config.toml
translate = 0.06
width = 192
positions = "sincos"
num_labels = 9
lr = 0.0028
one_sided = true
gradient_centralization = true
batch_size = 256
final_lr_fraction = 0
warmup_steps = 500
Rows from block 6 of a small multi-label image tagger, named by matrix and row number. Rows with one number belong to one neuron. Each number is 128 + 32 x the weight over its row's rms, rounded and kept within 0 to 255. All counts start at 0. Numbers have three digits each. After the name is the row's rms in percent of the matrix's.
After each neuron's rows are labels from the 100 images, of 14848, where the neuron reaches its highest value: "top examples" is what is common among them. Only what is clearly more common there than usual is listed. The data: Sentinel-2 satellite tiles (TerraMesh).
# fc1: MLP up (model.blocks.6.mlp.fc1.weight, 576x192), inputs 128-191
# fc2: MLP down (model.blocks.6.mlp.fc2.weight, 192x576, transposed), outputs 128-191

fc1.540 099:117108110165139184144075178165132090099070116072117180082188090098094087127137124160164129184133105181111166159117116107134115127163108136156175125146103067114133098207100143063125103133126121
fc2.540 104:134128086099051103141126095154163189175156080152150071139090125166191162170105136131118126161175159103178085104125151109189152130127167120077103138104120142149156119104101103129103115163098128
top examples: main land cover: trees

fc1.247 103:114123119125182024133109143083087145166112141125138123146107123123107141094123088152099119095144105148098148147124209126111198131137084103120095103117121134101125175132169162162118098124172126
fc2.247 101:094117128139149178081126135134097113121127115100132140096106167125090141090140140088211229098095096082131139101147108095156078139164145127175144161123161198153113102161130107107147150107092101
top examples: snow or ice

fc1.19 085:114148158175144069126114100149085071190126093103154140144117137087130156170154115149168143085075096153207185117139122099111149151189100101083066070116074140094059160151092139110074181130111118
fc2.19 095:186107112126132195104090126166176103102145128197188077068082099151122123085088154116130161158120120086079124112143190097153102123147129092166148216160137114165187173136175066103193078171116144
top examples: main land cover: trees

fc1.401 102:141108106155088154112085123141114151140153127093179072152157159109120117116142140135122182138146089166114150095106121104060155120120155174197151139162077102143167120143104155101084136108131099
fc2.401 106:138142086155148132140158169105193148120102117103104174139166118118093126134114121141101109099173136114110138120101110106155100157131139084147074134157115168114107149148152097093145084156120160
top examples: clouds

fc1.362 102:051118093128183190137102166088157114166120135106090164069171117145174146124142165152113103155136083190129113112122139111113133120074158144121170151215144112130135087128150166120138125105155128
fc2.362 102:190107149127104098132104109149103119096125084146118128191094117124139113093073128110140153175131103095160171095132137131188066138167146073119108120078102111140151159118116070144169140115104112
top examples: snow or ice; main land cover: snow or ice

fc1.418 124:142175104152130115080060086098159096110067168179137169142097098133132119067109140165101118167132167129139166151076133148084119134125167101103142110088125130074127147131182106117090060123152101
fc2.418 102:104148114097104124170178171185121174166111155128162125124070143128094119125087101124090093143129134134145097050157138149139168131081126131105140149129096046103084135103096159106125143115166153
top examples: water; flooded vegetation; main land cover: flooded vegetation

fc1.191 090:105176177152103122130102143083097108189118155188130143112058126130165093125094097155140118126181152139097149171125170137124110088064114103128090079077163117143095111102175156130168127141132121
fc2.191 089:096095074117159096170114069106072122094115099083118135181169106140121137097154154101118180134085131124121129153107087091089167195135183124107153111177141173148172171113120147093156183129101218
top examples: snow or ice; main land cover: snow or ice

fc1.151 104:115142109083105130139097113181170149069153133111159155120165183124084178180107132141168093173086098135196117140135105133130109217144097152110138133140084050083133142071140148077138103121110129
fc2.151 093:096086172114134121178047180090130122150133162164159171129072120164126113094100115164099109116112093134143099111165129191157117094036145075180129123152103170115107177125075052146130113105116100
top examples: water; main land cover: water

fc1.44 106:110102140166130125105176126098118129135094076177124102116103120148126159133076126154147152081079151098129114141142147126073097183140186154104142151178149104124185176090124169174106088125133090
fc2.44 092:153136113079099140115112097130142108118158146106132180157149071111167129083120149118116113167148184149140139080146094129178173075111174100135162109136089156177090096124131125142153177123102108
top examples: snow or ice; main land cover: snow or ice

fc1.219 098:134094175083147165068109198098169115117149190112124137100160180136110085128171130099120099125119104171139151081161171074138168143138110136069086197100125153080140135058150185127092155122118157
fc2.219 087:172151140193103132192125065161150123168095049071145072070093108162129151087127155146155072131110126162116071160157109158149117105162144119102145183102192091132110162070170145122118091096111138
top examples: built area; crops

fc1.101 113:145089172127098176155092089121196146132116059123136158005152157130132158123137168125150113141118134129117148172112100095105063157127140134082131153094101064114169145095150129133116131063128129
fc2.101 114:083183104125164097155114149101102156176107155167142123154145111159110106134119118138126082148151102128093094109165148110099166132110172095159117120145117131146144078083112116095097127214150129
top examples: crops; main land cover: crops

fc1.8 105:142142133108105149123179112160126145158137103090160087136128142095113142198159142126085124096081077134034071153156134126152143109171134142145046135109145099135150156191096144172119149075148116
fc2.8 100:134123156121137144083107190108139133110117157158112116104130205141118115095103082093165101136188120119216114155128077134134111110149127113122153082120108131074048116100114165179130101198143150
top examples: flooded vegetation

fc1.230 098:102170113100153068086135133153136121150181120077119160119102144140147219142190125125051106080167097167201149102128162079073109124137153100187102144121091179135087168158105111160132103122111117
fc2.230 107:197087140163149189098110110114178102105117106161175089132142108115131095112098109182186176167121151098077130120070135162173134157137105181119132148161115096130132160112107113073102127153153137
top examples: main land cover: trees

fc1.73 095:141055084058162156073131105127102128129131115143103118132108115137175109163083130101190080147124051121068133113107155138129159102100150103094113092150092136131102114131169121156141134171159171
fc2.73 110:162165134153128113122135124177142104187114093128161100134132107103098141108085068212087107154154207136115140117089150141110107135170113179170123188102137119113138156180134067090103129125069104
top examples: crops; built area

fc1.544 096:144129147112169169150116091029147183126141122140110121110127151158190155089110210168134118074086159052092125119117154103042135155142127134156153063084124143124159122135133209131131158131110111
fc2.544 090:127115140107056117156125123139120112132170119083160113178106098149096102146130131082150070070165142171127126104127076132155114104036177118126111181144189119129115125120169098140058102143144104
top examples: built area

fc1.500 093:096110114131080093120105123161198144085140094133202108090135101143150126080153136146111062162176097152141148080130090072121097161148083076152099142127104155109110145165157147158144133142171142
fc2.500 092:130132131107165166164155101108124089111161134123072162103129176121139178154120083107121160102102094108145145100142128134153106169147149132086068141093149141091118132129113155123160153142119104
top examples: main land cover: crops

fc1.448 098:072091134143128132131138147160132162122109087135094091092191122173091088187116099093149119104147117144103101169095133099152122158164092132122112133134097106129125158115102095140114167059110065
fc2.448 103:168146113126134119135117081119143123122116113160137138120119145125149132109091087115136121181096100083135152052150175098107114121140120171146173158072129160097105172114173198177092110143130137
top examples: crops; main land cover: crops

fc1.33 105:128113151127185083167117140116129137160149110082131108056130142093153142121143094171101075137096156092132086128134143082137087210149094125109086187176145158161125077108183175140088123045147160
fc2.33 110:132130141102155183104035085138078114121130134134140135137143098140107134091122171133106124138147055129112140091102111112114115136153169123187139115087094121106115147133109120098120101176112077
top examples: built area; clouds

fc1.386 091:102169127179195099072121134199179132136112110095121170132135103090115109120131158096123106211165086125082113117094147101161113108101144075159113117123119156134134136170066112100153121050130159
fc2.386 108:186104170135124190110074093112110115093139114145153098083168129138121108059099133135118127163077200142157157148086142135103114133173121153160141163101108100100112172115154110123135074205111118
top examples: crops

fc1.395 115:107135143090171098115166151127154121130151109115150120161161096131170131205124173097102121112161164191158129082081102096135137097087134074107169155210142138119168059162147207113115100152160171
fc2.395 098:147161159160109167115095139108100142088136126137068146178135122101145123108134099166114128139098131068203086108142158101152085085120101074168144126115128157175178166124099098119108131107052134
top examples: snow or ice; main land cover: snow or ice

fc1.136 112:124101139085144145141154191142102159158162203111106149156135102123118136111100142207085092142114108092151108123096089119147130103132155125109141106144106141139103110134107140101133165111127198
fc2.136 110:096133103178124106143095058096107106109135087107154133139111157198143152127143151117141173088074184168102138190163146158088135165083136119139139125119150114141140152119172071152133119097133103
top examples: snow or ice; main land cover: snow or ice

fc1.103 098:100115105129151199130125142174136127150104137126101150157098165087133099142158096146104099153130130075126099150064068148128129064138139141100194078149149129140132125127165155149094107118121120
fc2.103 094:125147098131148114115115102133130088141099099096189093065121135166129143103098103148097107150086174128085155053128116178072091163115152120225092133075146149079143157175072117094108145166127110
top examples: built area

fc1.427 098:105144075132114148129045189181137126105128180155120121101101098110130157139130146159122186105150098109075126154166115115189160120176149131073085102091131155088084095181120097182102064110158042
fc2.427 094:169068128122150164112131100117142100148064095160128074120148135194208123057145111096128139096095205064191146148106179118129123121144172206148139163135127097146104167102131109061177169117080143
top examples: water; main land cover: water

fc1.541 107:090114164110115114149121108141123087159104141149075106105159130157106127155148105172168101093179139077141156093102112094133122153170175186079146127118147084090159148147101130119094198114094092
fc2.541 105:102126107162134130127213155120123146155148141109147131107117151096126085131097087102086163163125120145110129168128085167107137110144058061075145144119124148077119094091195138210112119087125158
top examples: main land cover: crops

fc1.404 102:138151086123190245072122097107153099122080117143119161160139165055107132152098195150077092062118112114170170139152105165086168157129131140149133140117177100111128112127171117090117086094089141
fc2.404 106:066127135130169074182149150159162222179163170093101133120118120165165087166133081073096146173128123122092117143107120085099077052097145101095144069142092164126135180132092099156122148117191133
top examples: crops; main land cover: crops

fc1.561 087:065147118111117092121118120150142124171159084121109135145073162087124189162102103070144092146105108170154135092116177155164120128177125152120081102067112123112096191155108147109112099136073102
fc2.561 093:171098194140150142095108102139196102104147129192152086081137140176110082091134134157164127118130118085149150157200092137184109082176160091148170181155138119094162110102100125181130098181120129
top examples: built area

fc1.452 099:111210121146148144134111058078129149129113164157139188169091166101152148133170114162124130140132189142111104119091107140097088033137202129140129164113114128137165101165200105161112123144130157
fc2.452 091:155142156051132173166075128186179123120107115069174077117107156161062122080116137119095112106107145122119180056121171149121122177111093149112144145126114091098073169101105136135167095075123069
top examples: water; flooded vegetation

fc1.306 093:111119130169112083119153143117129110156139097092102115092103146152142145084132087135057148098168063185162122117151089076148117122173123160135090120119102172190132120112121143146152166100198095
fc2.306 107:118109125113144146151098120132112160142160174127127194166161163135106133148139128142127138156112172095088124151089155152153151175188090146104084105148145071092174079155157115188183166152098099
top examples: main land cover: water

fc1.0 102:105075135167088136140099152170108144097146110119125149142119140124146090153132139184143108143114117161118133120156150169137132173044138072108128105163117154112072104109134138155134198124119140
fc2.0 126:154187058087193105077099107112173118188122148114136115104165112094105155100121124083124127142188127127120111105100141093135129085182119169124126201146156109150165152128129076048089074142149155
top examples: main land cover: crops

fc1.383 105:124127119145156179111160099147139127089096062101135160114121108143117150147113110144114142137182144144088068107120086106126071140158148169190122130158107158109089156103183146100129134117117102
fc2.383 108:111152164138118094160108151083162134166112202120118132148115094140170151137125113069137136104145105171148149093112090124168164123067132052102132067104167156109106146081072127132119126171108132
top examples: main land cover: crops

fc1.333 091:102106129118163165117075112111100138090123173113070124148084124141115142115087150092121107098131066197131155179081113104204128169172151107087066085125165175142146103108123130146162090159132113
fc2.333 096:145166115119147105112175141150173141149117159202135117083095108138149125199187154118123127082091165078160115155125117082131170144093118155144131141156150101085118140107099108095063098129112136
top examples: built area

fc1.268 104:177120175137151105121162133076071106107143083148119124127112123154104107179150108145151133139098114094154111084112125127095158131128189138143147117128084106138140151068133131162112119142147152
fc2.268 097:067168129131146115117124135132127125115166114098138144126152132133128144167112122185149138123145115121122105141138180138176096169124080151072134176199124133128116117149123120095131169187117132
top examples: main land cover: water

fc1.51 093:134152175062144143115108157126168137120136189159110099165122134123073146185202168087117235090135156109098103163108145133118137115170067102127069118146077119123129146115061089174128056138107154
fc2.51 095:105131157120076147169135152161105151136106142129113142169156103151118081137175110110139035097150143113144141156069164118140083107127116123083140104128101123114100120078136157113148207077132133
top examples: clouds

fc1.393 095:128125074144128164123113138096118067071190162175127131137126110089116101131141101135123070113061096139113146164192127135164086115071149080117116127167133128176167153126108199131157064124118139
fc2.393 081:136101165105129100112072145147143173130060097106152130089100167096123109078115163095149140156177136145207119111092132101127163141177127181122118111079160130120109108111156114161117173141182119
top examples: crops; built area; main land cover: crops

fc1.397 103:101096118099160158111096095158158140100125127124086118150127098145099174131165144099066208087141107127094105111152133221102156168119121120149105104129090106126114135135101191083113171079104153
fc2.397 080:144143114137068127128139194125166144119088120185153113141140128086100086133106126200160080147133141140148176141098148095135148060138143111164164118132095141117161140127091100142123080141197107
top examples: snow or ice; main land cover: snow or ice

fc1.56 103:125139153152164075055160113081061139153147103114168116130203142150109081122137107119106143071110106157163095108116168136106127195116093069144099097132134120142045144098118153153088167078159129
fc2.56 102:166118120144177155180110133155157130128173117155148125097031091053151185147105133154154113183140114076087101124110134085145110103115082157111140186139100125097161143166136099080116105178137155
top examples: main land cover: trees

fc1.38 096:166136149058113145165119147114191161129124081134196097094139105109161096097183094147104176158107134162152146070121131147206164145101141069123123158152126077135136138128053110122141120127159174
fc2.38 092:125162116135158141141166122136094115157172158154065173167149224156118144177114204140150149137106099085132126136146161070106132124114137118069116070176150159130085124107159179126150136147131110
top examples: clouds