From a checkpoint of a small multi-label image tagger.
Model: 2.23M parameters, norm rmsnorm, width 192.
Training: soap at rate 0.0028, 10000 steps.
Data: trained on Sentinel-2 satellite tiles (TerraMesh), 36250 training examples, 70.6 epochs.
Rows from block 5 of a small multi-label image tagger, named by matrix and row number. Rows with one number belong to one neuron. Each number is 50 + 10 x the weight over its row's rms, rounded and kept within 0 to 99. All counts start at 0.
After each neuron's rows are labels from the 100 images, of 14848, where the neuron reaches its highest value: "colour at peak" is the nearest of a few named colours to the mean colour under the peak. Only what is clearly more common there than usual is listed. The data: Sentinel-2 satellite tiles (TerraMesh).
# fc1: MLP up (model.blocks.5.mlp.fc1.weight, 576x192), inputs 96-191
# fc2: MLP down (model.blocks.5.mlp.fc2.weight, 192x576, transposed), outputs 96-191

fc1.555:42 71 51 46 50 48 60 47 45 34 57 36 26 43 59 57 30 47 56 38 51 47 54 56 56 49 56 35 50 44 52 52 47 50 58 68 48 52 41 68 61 59 64 56 42 46 57 66 49 52 50 40 57 46 57 49 52 48 52 35 40 44 40 66 50 40 34 52 63 62 50 55 28 57 57 37 25 41 50 54 62 44 32 63 47 60 53 35 65 44 61 52 35 54 44 77
fc2.555:63 52 41 65 47 36 64 48 56 58 51 58 43 63 48 57 63 55 47 56 52 50 58 68 35 43 62 72 58 43 51 58 69 55 47 40 67 37 50 46 49 69 33 40 45 55 46 44 64 38 54 62 40 60 45 55 33 56 32 64 59 57 62 42 60 52 51 41 46 29 57 38 51 50 43 65 68 41 53 32 61 49 48 48 55 49 59 68 39 51 29 36 50 55 45 40
colour at peak: black

fc1.186:63 31 55 61 50 30 45 56 39 47 53 54 35 46 53 66 31 58 36 42 45 36 51 58 46 43 56 55 51 54 39 38 50 56 54 57 67 50 50 53 74 49 39 43 70 63 55 40 51 45 34 37 47 48 65 54 47 55 40 46 31 51 61 70 52 47 47 52 55 56 59 37 51 47 49 62 53 44 59 40 67 53 46 54 61 35 63 67 36 56 56 36 46 52 52 78
fc2.186:58 46 30 44 77 48 27 55 55 51 65 45 60 58 48 43 62 49 51 38 53 57 44 45 57 42 54 57 64 53 58 47 57 48 51 47 48 47 46 42 41 37 37 43 49 37 42 65 60 54 67 54 52 41 48 41 62 47 68 51 58 54 51 41 51 59 62 34 35 41 52 55 61 51 40 29 29 69 60 51 63 49 53 52 42 72 47 48 53 49 63 61 59 31 35 33
colour at peak: grey

fc1.382:39 61 58 46 47 20 70 59 34 31 67 42 41 50 39 70 47 46 54 32 73 44 53 55 54 43 23 59 35 45 49 67 29 57 44 46 59 51 45 53 54 51 42 45 60 35 65 64 19 46 60 49 46 51 45 37 55 47 44 54 29 57 55 43 43 42 38 48 52 51 55 49 41 56 34 36 37 57 62 36 48 49 61 69 65 41 50 43 36 38 56 58 67 59 48 35
fc2.382:47 45 60 61 55 59 46 34 43 52 45 55 70 32 57 48 38 60 65 61 56 62 51 50 52 58 71 57 43 57 68 58 48 67 53 47 48 42 52 53 56 66 58 44 33 64 43 51 72 48 62 38 57 50 52 64 54 50 51 66 59 68 44 43 48 59 62 59 61 54 54 50 62 42 41 52 44 48 49 70 51 32 29 52 29 51 50 64 44 60 63 45 43 45 41 51
colour at peak: white

fc1.233:39 45 49 55 37 56 56 39 54 43 44 60 38 53 44 50 45 51 50 66 45 43 53 37 47 59 57 36 53 28 50 36 50 53 38 39 44 37 60 39 30 41 45 42 62 33 44 52 56 62 59 50 57 48 55 45 57 52 53 45 57 37 32 61 36 62 39 44 36 45 42 59 34 62 53 48 40 54 54 53 41 44 56 52 55 63 51 51 59 59 42 62 46 61 74 42
fc2.233:67 52 68 45 56 28 69 47 31 68 57 41 38 43 67 36 52 39 66 42 60 70 45 50 56 40 45 53 52 81 38 53 57 40 27 48 48 56 38 49 38 62 43 54 33 69 47 39 51 57 46 61 51 50 46 56 41 46 46 61 49 50 58 53 47 54 49 65 47 46 49 51 43 62 60 58 64 53 54 33 65 38 54 50 34 51 62 46 50 46 49 56 46 40 36 56
colour at peak: black

fc1.35:32 59 64 34 43 63 62 48 52 44 45 56 53 63 44 49 73 56 41 48 24 70 44 56 39 53 49 61 49 44 56 49 62 37 55 64 41 58 40 30 54 66 41 40 40 64 45 58 48 40 52 38 59 54 57 65 52 45 38 75 50 59 62 43 45 69 50 35 61 55 54 46 41 58 43 39 37 62 45 39 38 36 36 41 44 56 33 49 22 49 56 50 39 64 80 44
fc2.35:55 42 47 46 50 44 44 49 29 65 66 49 41 31 42 54 49 46 48 49 64 35 57 52 56 37 50 37 46 52 34 51 33 64 44 51 50 35 53 67 58 37 55 76 60 39 59 40 48 46 43 41 53 42 42 43 57 56 47 25 43 53 44 67 37 45 49 47 42 37 52 45 51 41 58 47 49 29 29 56 38 62 60 51 36 43 48 56 45 47 55 50 61 45 37 52
colour at peak: black

fc1.460:76 59 63 47 42 51 39 61 56 58 57 49 30 35 47 47 57 58 40 57 40 59 44 46 58 65 41 53 53 53 48 49 52 61 63 60 58 60 49 44 49 43 52 54 53 69 51 37 50 48 37 47 41 51 58 38 46 68 61 52 57 48 53 54 44 51 41 46 54 44 51 47 43 57 36 55 78 26 43 43 53 40 41 49 47 59 53 24 38 57 45 36 32 44 45 44
fc2.460:34 51 27 46 53 64 47 42 53 45 53 49 43 42 30 72 39 54 49 48 50 53 58 43 28 41 63 66 41 44 47 60 50 28 28 47 39 39 45 41 57 49 37 42 43 37 54 50 45 62 42 53 42 44 46 40 24 47 56 43 50 60 48 44 66 43 53 58 51 49 44 54 68 47 47 45 52 68 60 54 37 61 61 38 43 34 47 45 62 57 34 66 56 67 47 72
colour at peak: grey

fc1.344:45 42 47 60 56 79 71 34 47 53 53 61 49 41 55 48 44 68 55 36 45 28 46 58 52 36 46 63 61 42 38 47 28 36 54 44 49 39 56 42 60 43 49 56 34 54 40 40 40 50 55 57 52 55 58 27 52 43 62 65 24 34 35 55 66 41 44 44 51 51 61 60 47 26 50 64 43 58 34 47 26 61 58 66 45 44 51 50 51 54 55 51 43 55 44 48
fc2.344:53 61 62 38 53 43 37 61 55 55 41 46 38 49 43 48 39 38 50 38 47 66 51 34 56 63 55 60 57 62 63 66 58 57 54 36 32 52 45 59 43 64 52 24 75 39 58 42 58 52 31 49 40 58 39 61 54 37 38 52 74 38 49 51 51 45 49 66 55 53 47 50 75 77 61 43 61 60 64 69 72 48 58 53 55 44 46 34 46 43 48 63 51 48 51 41
colour at peak: white

fc1.552:53 34 47 46 69 64 31 48 44 56 59 44 52 50 63 42 49 50 49 52 64 48 44 50 62 53 60 67 49 53 64 53 56 60 58 53 44 56 72 51 52 72 52 52 42 46 64 51 49 50 61 41 56 43 46 53 65 68 63 59 49 62 47 39 51 57 40 38 42 42 58 49 54 49 48 31 27 37 35 45 49 45 42 44 53 58 49 26 40 45 47 84 47 73 54 55
fc2.552:61 78 38 70 48 54 65 45 49 67 43 56 32 44 36 64 56 57 57 36 68 66 48 53 51 46 54 52 46 44 54 35 48 39 36 33 60 55 31 41 53 42 60 55 51 52 64 51 58 52 59 46 48 40 29 37 42 47 26 62 47 51 61 49 47 47 41 59 49 35 61 43 51 56 58 52 62 62 73 38 44 34 49 58 61 61 62 66 64 47 53 57 45 42 60 58
colour at peak: grey

fc1.276:75 47 64 43 41 39 43 41 52 51 50 52 50 52 47 58 59 65 54 53 35 42 54 56 64 47 40 46 39 56 44 39 49 59 39 60 51 52 49 45 43 51 53 57 53 52 51 49 51 60 32 48 40 55 48 59 52 52 54 38 51 50 64 38 54 79 43 44 36 48 45 69 52 51 53 42 48 48 39 65 61 40 46 43 50 57 30 47 41 34 70 59 46 29 36 48
fc2.276:57 73 38 68 50 53 57 54 47 51 57 57 48 47 49 59 63 47 62 52 70 58 46 51 39 39 61 65 62 36 40 50 44 47 39 47 50 68 55 40 55 47 41 48 41 43 53 55 65 64 56 49 48 51 33 60 45 35 42 60 55 57 50 38 64 47 47 55 48 45 65 38 53 54 69 72 55 67 62 49 69 42 49 44 59 49 66 60 42 43 41 52 44 65 59 46
colour at peak: grey

fc1.149:43 55 56 67 45 39 43 51 41 39 55 33 52 41 35 55 31 36 63 35 56 39 46 49 52 52 69 47 51 33 48 45 40 39 45 46 38 43 49 43 39 68 53 47 45 63 56 46 50 43 36 30 61 45 50 73 38 42 47 52 46 36 51 56 61 43 44 44 53 46 52 65 43 40 42 56 40 50 58 38 41 48 31 63 55 42 58 56 39 61 55 39 29 33 56 36
fc2.149:60 44 50 38 42 76 48 49 57 56 49 48 50 61 74 56 49 51 48 38 55 60 59 50 45 27 43 49 44 60 48 46 45 61 42 52 69 56 53 48 44 60 42 37 59 44 36 61 44 54 71 56 52 49 45 49 45 68 61 48 56 66 64 40 41 61 56 58 55 42 53 38 63 55 62 45 45 45 45 61 66 55 48 38 48 52 35 42 43 59 56 64 43 63 46 49
colour at peak: grey

fc1.291:54 39 55 49 49 39 20 58 50 55 58 54 62 51 49 41 47 57 68 54 42 55 52 36 40 59 59 51 49 26 49 49 58 49 43 72 51 67 55 30 28 63 50 57 44 49 42 37 53 32 37 69 70 45 59 44 52 56 66 55 30 48 41 50 43 50 45 67 50 53 48 45 33 67 53 43 58 37 49 40 57 59 52 50 56 50 40 33 35 48 55 38 32 52 56 37
fc2.291:46 41 43 47 50 46 53 43 38 39 39 63 31 54 50 56 61 48 41 50 53 57 57 44 47 32 41 65 61 55 41 51 51 51 22 39 58 45 55 45 67 52 29 42 55 46 41 51 43 58 51 47 60 30 55 44 30 57 40 42 65 59 50 40 66 32 42 57 39 50 57 54 50 47 45 44 44 62 81 56 61 65 61 50 50 61 70 56 46 41 30 60 43 38 54 55
colour at peak: black

fc1.77:51 58 68 58 62 43 46 61 63 34 52 34 54 64 64 66 45 62 42 50 58 45 84 70 61 67 69 51 48 51 52 52 54 33 36 37 63 54 37 50 49 52 57 53 56 55 56 61 54 50 44 53 52 46 55 51 63 53 40 61 46 42 43 57 46 39 53 24 49 47 45 42 50 34 51 52 37 58 52 55 52 56 47 60 55 62 40 39 83 41 63 50 36 51 50 55
fc2.77:57 42 41 46 49 48 56 54 43 63 50 63 69 51 51 67 37 44 52 28 49 43 49 54 45 29 45 43 39 44 49 59 50 55 63 40 26 30 68 42 52 49 30 52 52 40 61 50 46 62 40 65 33 76 48 49 51 65 66 49 39 49 69 39 68 48 38 43 39 51 43 39 47 49 39 58 62 36 31 37 55 51 49 46 59 39 49 59 40 56 48 62 58 53 60 56
colour at peak: black

fc1.462:64 63 61 45 55 74 58 43 58 39 41 59 70 33 40 56 47 21 41 54 45 62 55 40 29 57 37 67 42 58 61 68 59 51 45 50 42 71 42 39 54 50 47 44 60 59 47 55 62 44 56 50 48 47 55 36 69 57 59 41 67 59 53 61 62 50 43 71 63 49 41 65 52 58 54 59 49 48 51 55 56 52 61 39 46 41 58 48 50 36 60 46 46 48 46 42
fc2.462:31 46 56 57 45 38 48 49 51 57 48 62 37 58 60 41 50 76 63 48 52 48 43 59 66 48 51 37 56 46 47 36 29 38 63 52 49 43 52 70 41 52 32 59 36 36 43 39 45 66 47 43 52 49 42 49 61 35 47 84 40 39 38 33 50 48 54 50 49 51 55 40 39 40 55 48 58 61 51 54 44 53 61 51 51 53 36 42 48 62 49 50 52 40 62 54
colour at peak: white

fc1.297:40 50 50 46 57 38 68 60 37 45 46 45 33 47 59 53 60 62 43 59 62 48 56 28 50 68 63 57 41 58 54 60 58 62 53 41 47 51 60 55 46 47 39 35 51 58 59 59 55 49 70 56 63 53 53 44 55 54 41 42 44 45 48 54 67 45 45 38 59 47 65 47 55 61 34 42 37 43 37 23 59 42 56 58 38 73 66 50 52 57 47 59 64 68 71 60
fc2.297:56 30 66 46 47 52 33 33 55 59 39 43 64 46 72 43 61 45 55 59 46 56 57 62 56 41 50 37 52 36 46 49 57 48 38 42 69 44 38 66 57 39 61 57 48 55 52 40 50 51 58 28 70 36 55 44 64 62 60 57 50 57 34 38 41 58 51 47 46 44 52 59 37 50 52 45 62 47 63 49 25 44 55 34 70 40 35 51 49 56 51 31 47 38 43 46
colour at peak: white

fc1.451:47 57 55 63 38 53 40 39 41 33 49 45 39 46 49 40 51 57 54 68 46 40 34 47 60 49 50 44 41 64 62 46 58 74 51 57 60 53 36 54 46 33 54 54 66 58 59 43 64 59 40 46 53 49 59 52 34 38 37 39 60 37 53 46 48 47 42 42 45 50 49 37 18 62 54 44 55 58 40 49 45 52 49 29 55 52 54 40 39 69 68 56 38 57 54 49
fc2.451:56 55 34 47 41 58 54 46 38 55 74 58 52 57 43 52 47 52 33 41 46 47 61 48 38 43 59 55 61 44 37 70 41 38 51 37 48 24 59 72 47 59 50 69 36 37 45 61 50 50 61 68 32 56 61 49 49 56 53 43 37 48 47 51 58 42 55 49 55 56 43 50 67 57 67 52 57 50 31 37 54 45 44 55 43 45 43 37 51 45 59 57 52 57 44 48
colour at peak: grey

fc1.203:55 59 46 62 56 56 43 38 43 49 52 54 35 31 40 53 52 82 69 27 25 51 57 59 59 35 42 56 75 38 54 39 53 64 36 57 45 42 32 54 44 57 43 57 46 49 49 49 53 66 57 48 44 47 69 43 56 40 57 65 51 49 47 48 51 35 59 51 55 57 47 40 58 37 55 59 50 62 60 46 58 48 40 42 52 49 45 53 72 48 53 43 51 49 54 54
fc2.203:43 38 33 42 43 36 60 49 45 46 47 64 67 63 54 43 56 35 31 73 74 41 43 47 46 66 54 47 38 71 62 56 54 44 58 50 52 36 62 45 52 35 66 41 54 40 50 45 61 33 42 48 41 50 42 61 40 54 44 41 37 55 62 59 57 47 32 58 39 50 70 59 56 62 42 51 44 57 36 38 48 49 65 64 49 48 71 44 31 54 38 45 50 54 46 43
colour at peak: black

fc1.31:45 57 49 45 58 50 68 43 38 56 53 62 42 50 40 66 48 50 36 67 69 48 51 52 35 59 47 63 50 50 52 41 45 35 29 55 55 40 43 62 31 43 55 28 76 46 55 55 45 42 54 36 39 50 60 53 59 40 55 35 46 51 27 43 51 64 48 47 50 63 44 54 65 67 43 55 57 54 47 51 45 50 35 58 52 51 51 46 69 45 54 50 48 38 65 42
fc2.31:41 42 66 30 53 41 50 44 46 47 47 33 64 54 47 46 57 37 45 38 29 35 40 64 60 59 56 48 57 45 56 54 39 42 55 28 51 53 47 64 72 54 43 57 43 55 61 73 52 44 42 60 57 43 43 55 60 67 34 35 62 43 52 48 36 56 53 39 49 31 41 47 46 37 45 56 44 40 42 54 44 55 32 50 58 58 48 60 23 63 59 47 56 63 46 60
colour at peak: black

fc1.128:51 57 54 45 33 48 52 39 51 44 52 40 39 51 45 62 65 53 56 46 63 55 54 41 37 59 49 48 44 31 52 42 68 66 59 58 54 61 51 55 38 27 62 63 47 44 52 45 51 30 41 50 55 57 83 57 56 63 37 51 68 36 43 55 46 59 49 43 38 61 61 57 58 51 42 65 42 45 44 26 57 66 35 43 53 44 50 46 56 43 47 46 40 35 69 40
fc2.128:48 40 45 40 43 40 52 54 39 54 48 56 59 47 57 41 47 57 48 53 50 58 48 32 60 43 45 60 65 78 57 47 32 33 39 44 65 39 48 46 64 63 53 43 68 43 49 59 53 46 55 51 68 41 35 32 47 49 51 32 43 59 59 42 47 42 49 57 45 35 59 53 35 47 52 54 60 40 65 58 57 60 71 50 51 63 52 73 43 76 43 66 50 53 48 78
colour at peak: white

fc1.437:26 58 39 43 49 38 64 53 64 51 41 57 50 40 50 49 35 60 32 58 32 67 50 43 29 43 56 44 51 60 25 29 50 40 67 64 59 58 61 50 39 43 50 45 42 55 60 61 43 46 48 46 61 63 62 54 49 51 52 38 42 58 51 36 30 67 56 46 45 44 49 53 40 36 38 77 31 68 38 57 50 71 52 53 45 51 47 56 46 54 58 34 49 46 47 60
fc2.437:75 57 64 52 71 47 42 65 37 32 52 43 39 56 42 45 58 33 64 58 47 41 64 63 60 41 29 37 54 41 63 54 48 62 37 44 57 44 40 50 58 44 53 50 75 40 43 43 51 50 46 58 67 57 43 54 56 56 42 65 56 53 65 54 42 35 54 44 55 54 43 65 44 57 60 24 42 31 51 50 52 44 44 54 46 47 57 60 47 26 57 64 48 45 49 59
colour at peak: black

fc1.489:39 37 58 47 52 56 55 68 48 62 55 57 52 49 53 64 47 63 39 46 45 53 37 37 61 32 42 33 51 60 51 65 42 43 50 52 62 38 48 49 61 38 37 34 60 38 42 52 38 44 30 46 62 67 49 42 46 49 38 36 40 42 75 54 39 42 42 36 65 49 40 53 33 61 58 32 43 57 49 59 61 44 54 44 45 57 43 50 54 51 68 83 45 48 62 46
fc2.489:55 67 54 62 43 37 64 52 46 57 59 53 45 43 54 41 63 60 71 42 67 68 57 49 51 47 56 73 67 38 50 48 52 62 39 50 61 62 34 41 37 70 44 38 55 52 49 52 61 37 64 48 37 49 57 63 40 39 52 66 46 55 54 40 67 41 47 49 47 50 62 53 57 59 63 65 66 49 53 60 72 37 40 57 52 45 52 64 65 53 51 34 38 48 37 65
colour at peak: grey

fc1.251:57 47 58 62 56 46 43 62 47 38 56 45 20 57 50 62 43 48 45 52 51 68 66 65 44 69 51 27 42 48 51 38 37 24 58 43 38 42 26 51 52 64 44 39 42 61 47 71 27 60 56 55 48 50 40 57 55 47 37 65 48 42 51 32 43 33 46 47 50 51 53 47 29 39 54 45 48 57 68 60 50 54 45 45 47 38 41 40 50 39 46 48 49 39 58 55
fc2.251:42 48 50 42 46 63 50 41 52 61 62 51 65 48 52 49 53 41 51 38 48 34 38 42 62 41 38 55 42 56 35 75 52 74 52 56 51 56 67 31 47 51 43 45 62 43 31 40 46 42 38 52 42 45 60 45 47 68 58 55 49 40 54 59 52 59 48 43 53 64 50 39 63 44 48 52 43 46 28 38 56 47 60 51 44 39 53 57 52 44 45 59 62 42 45 41
colour at peak: black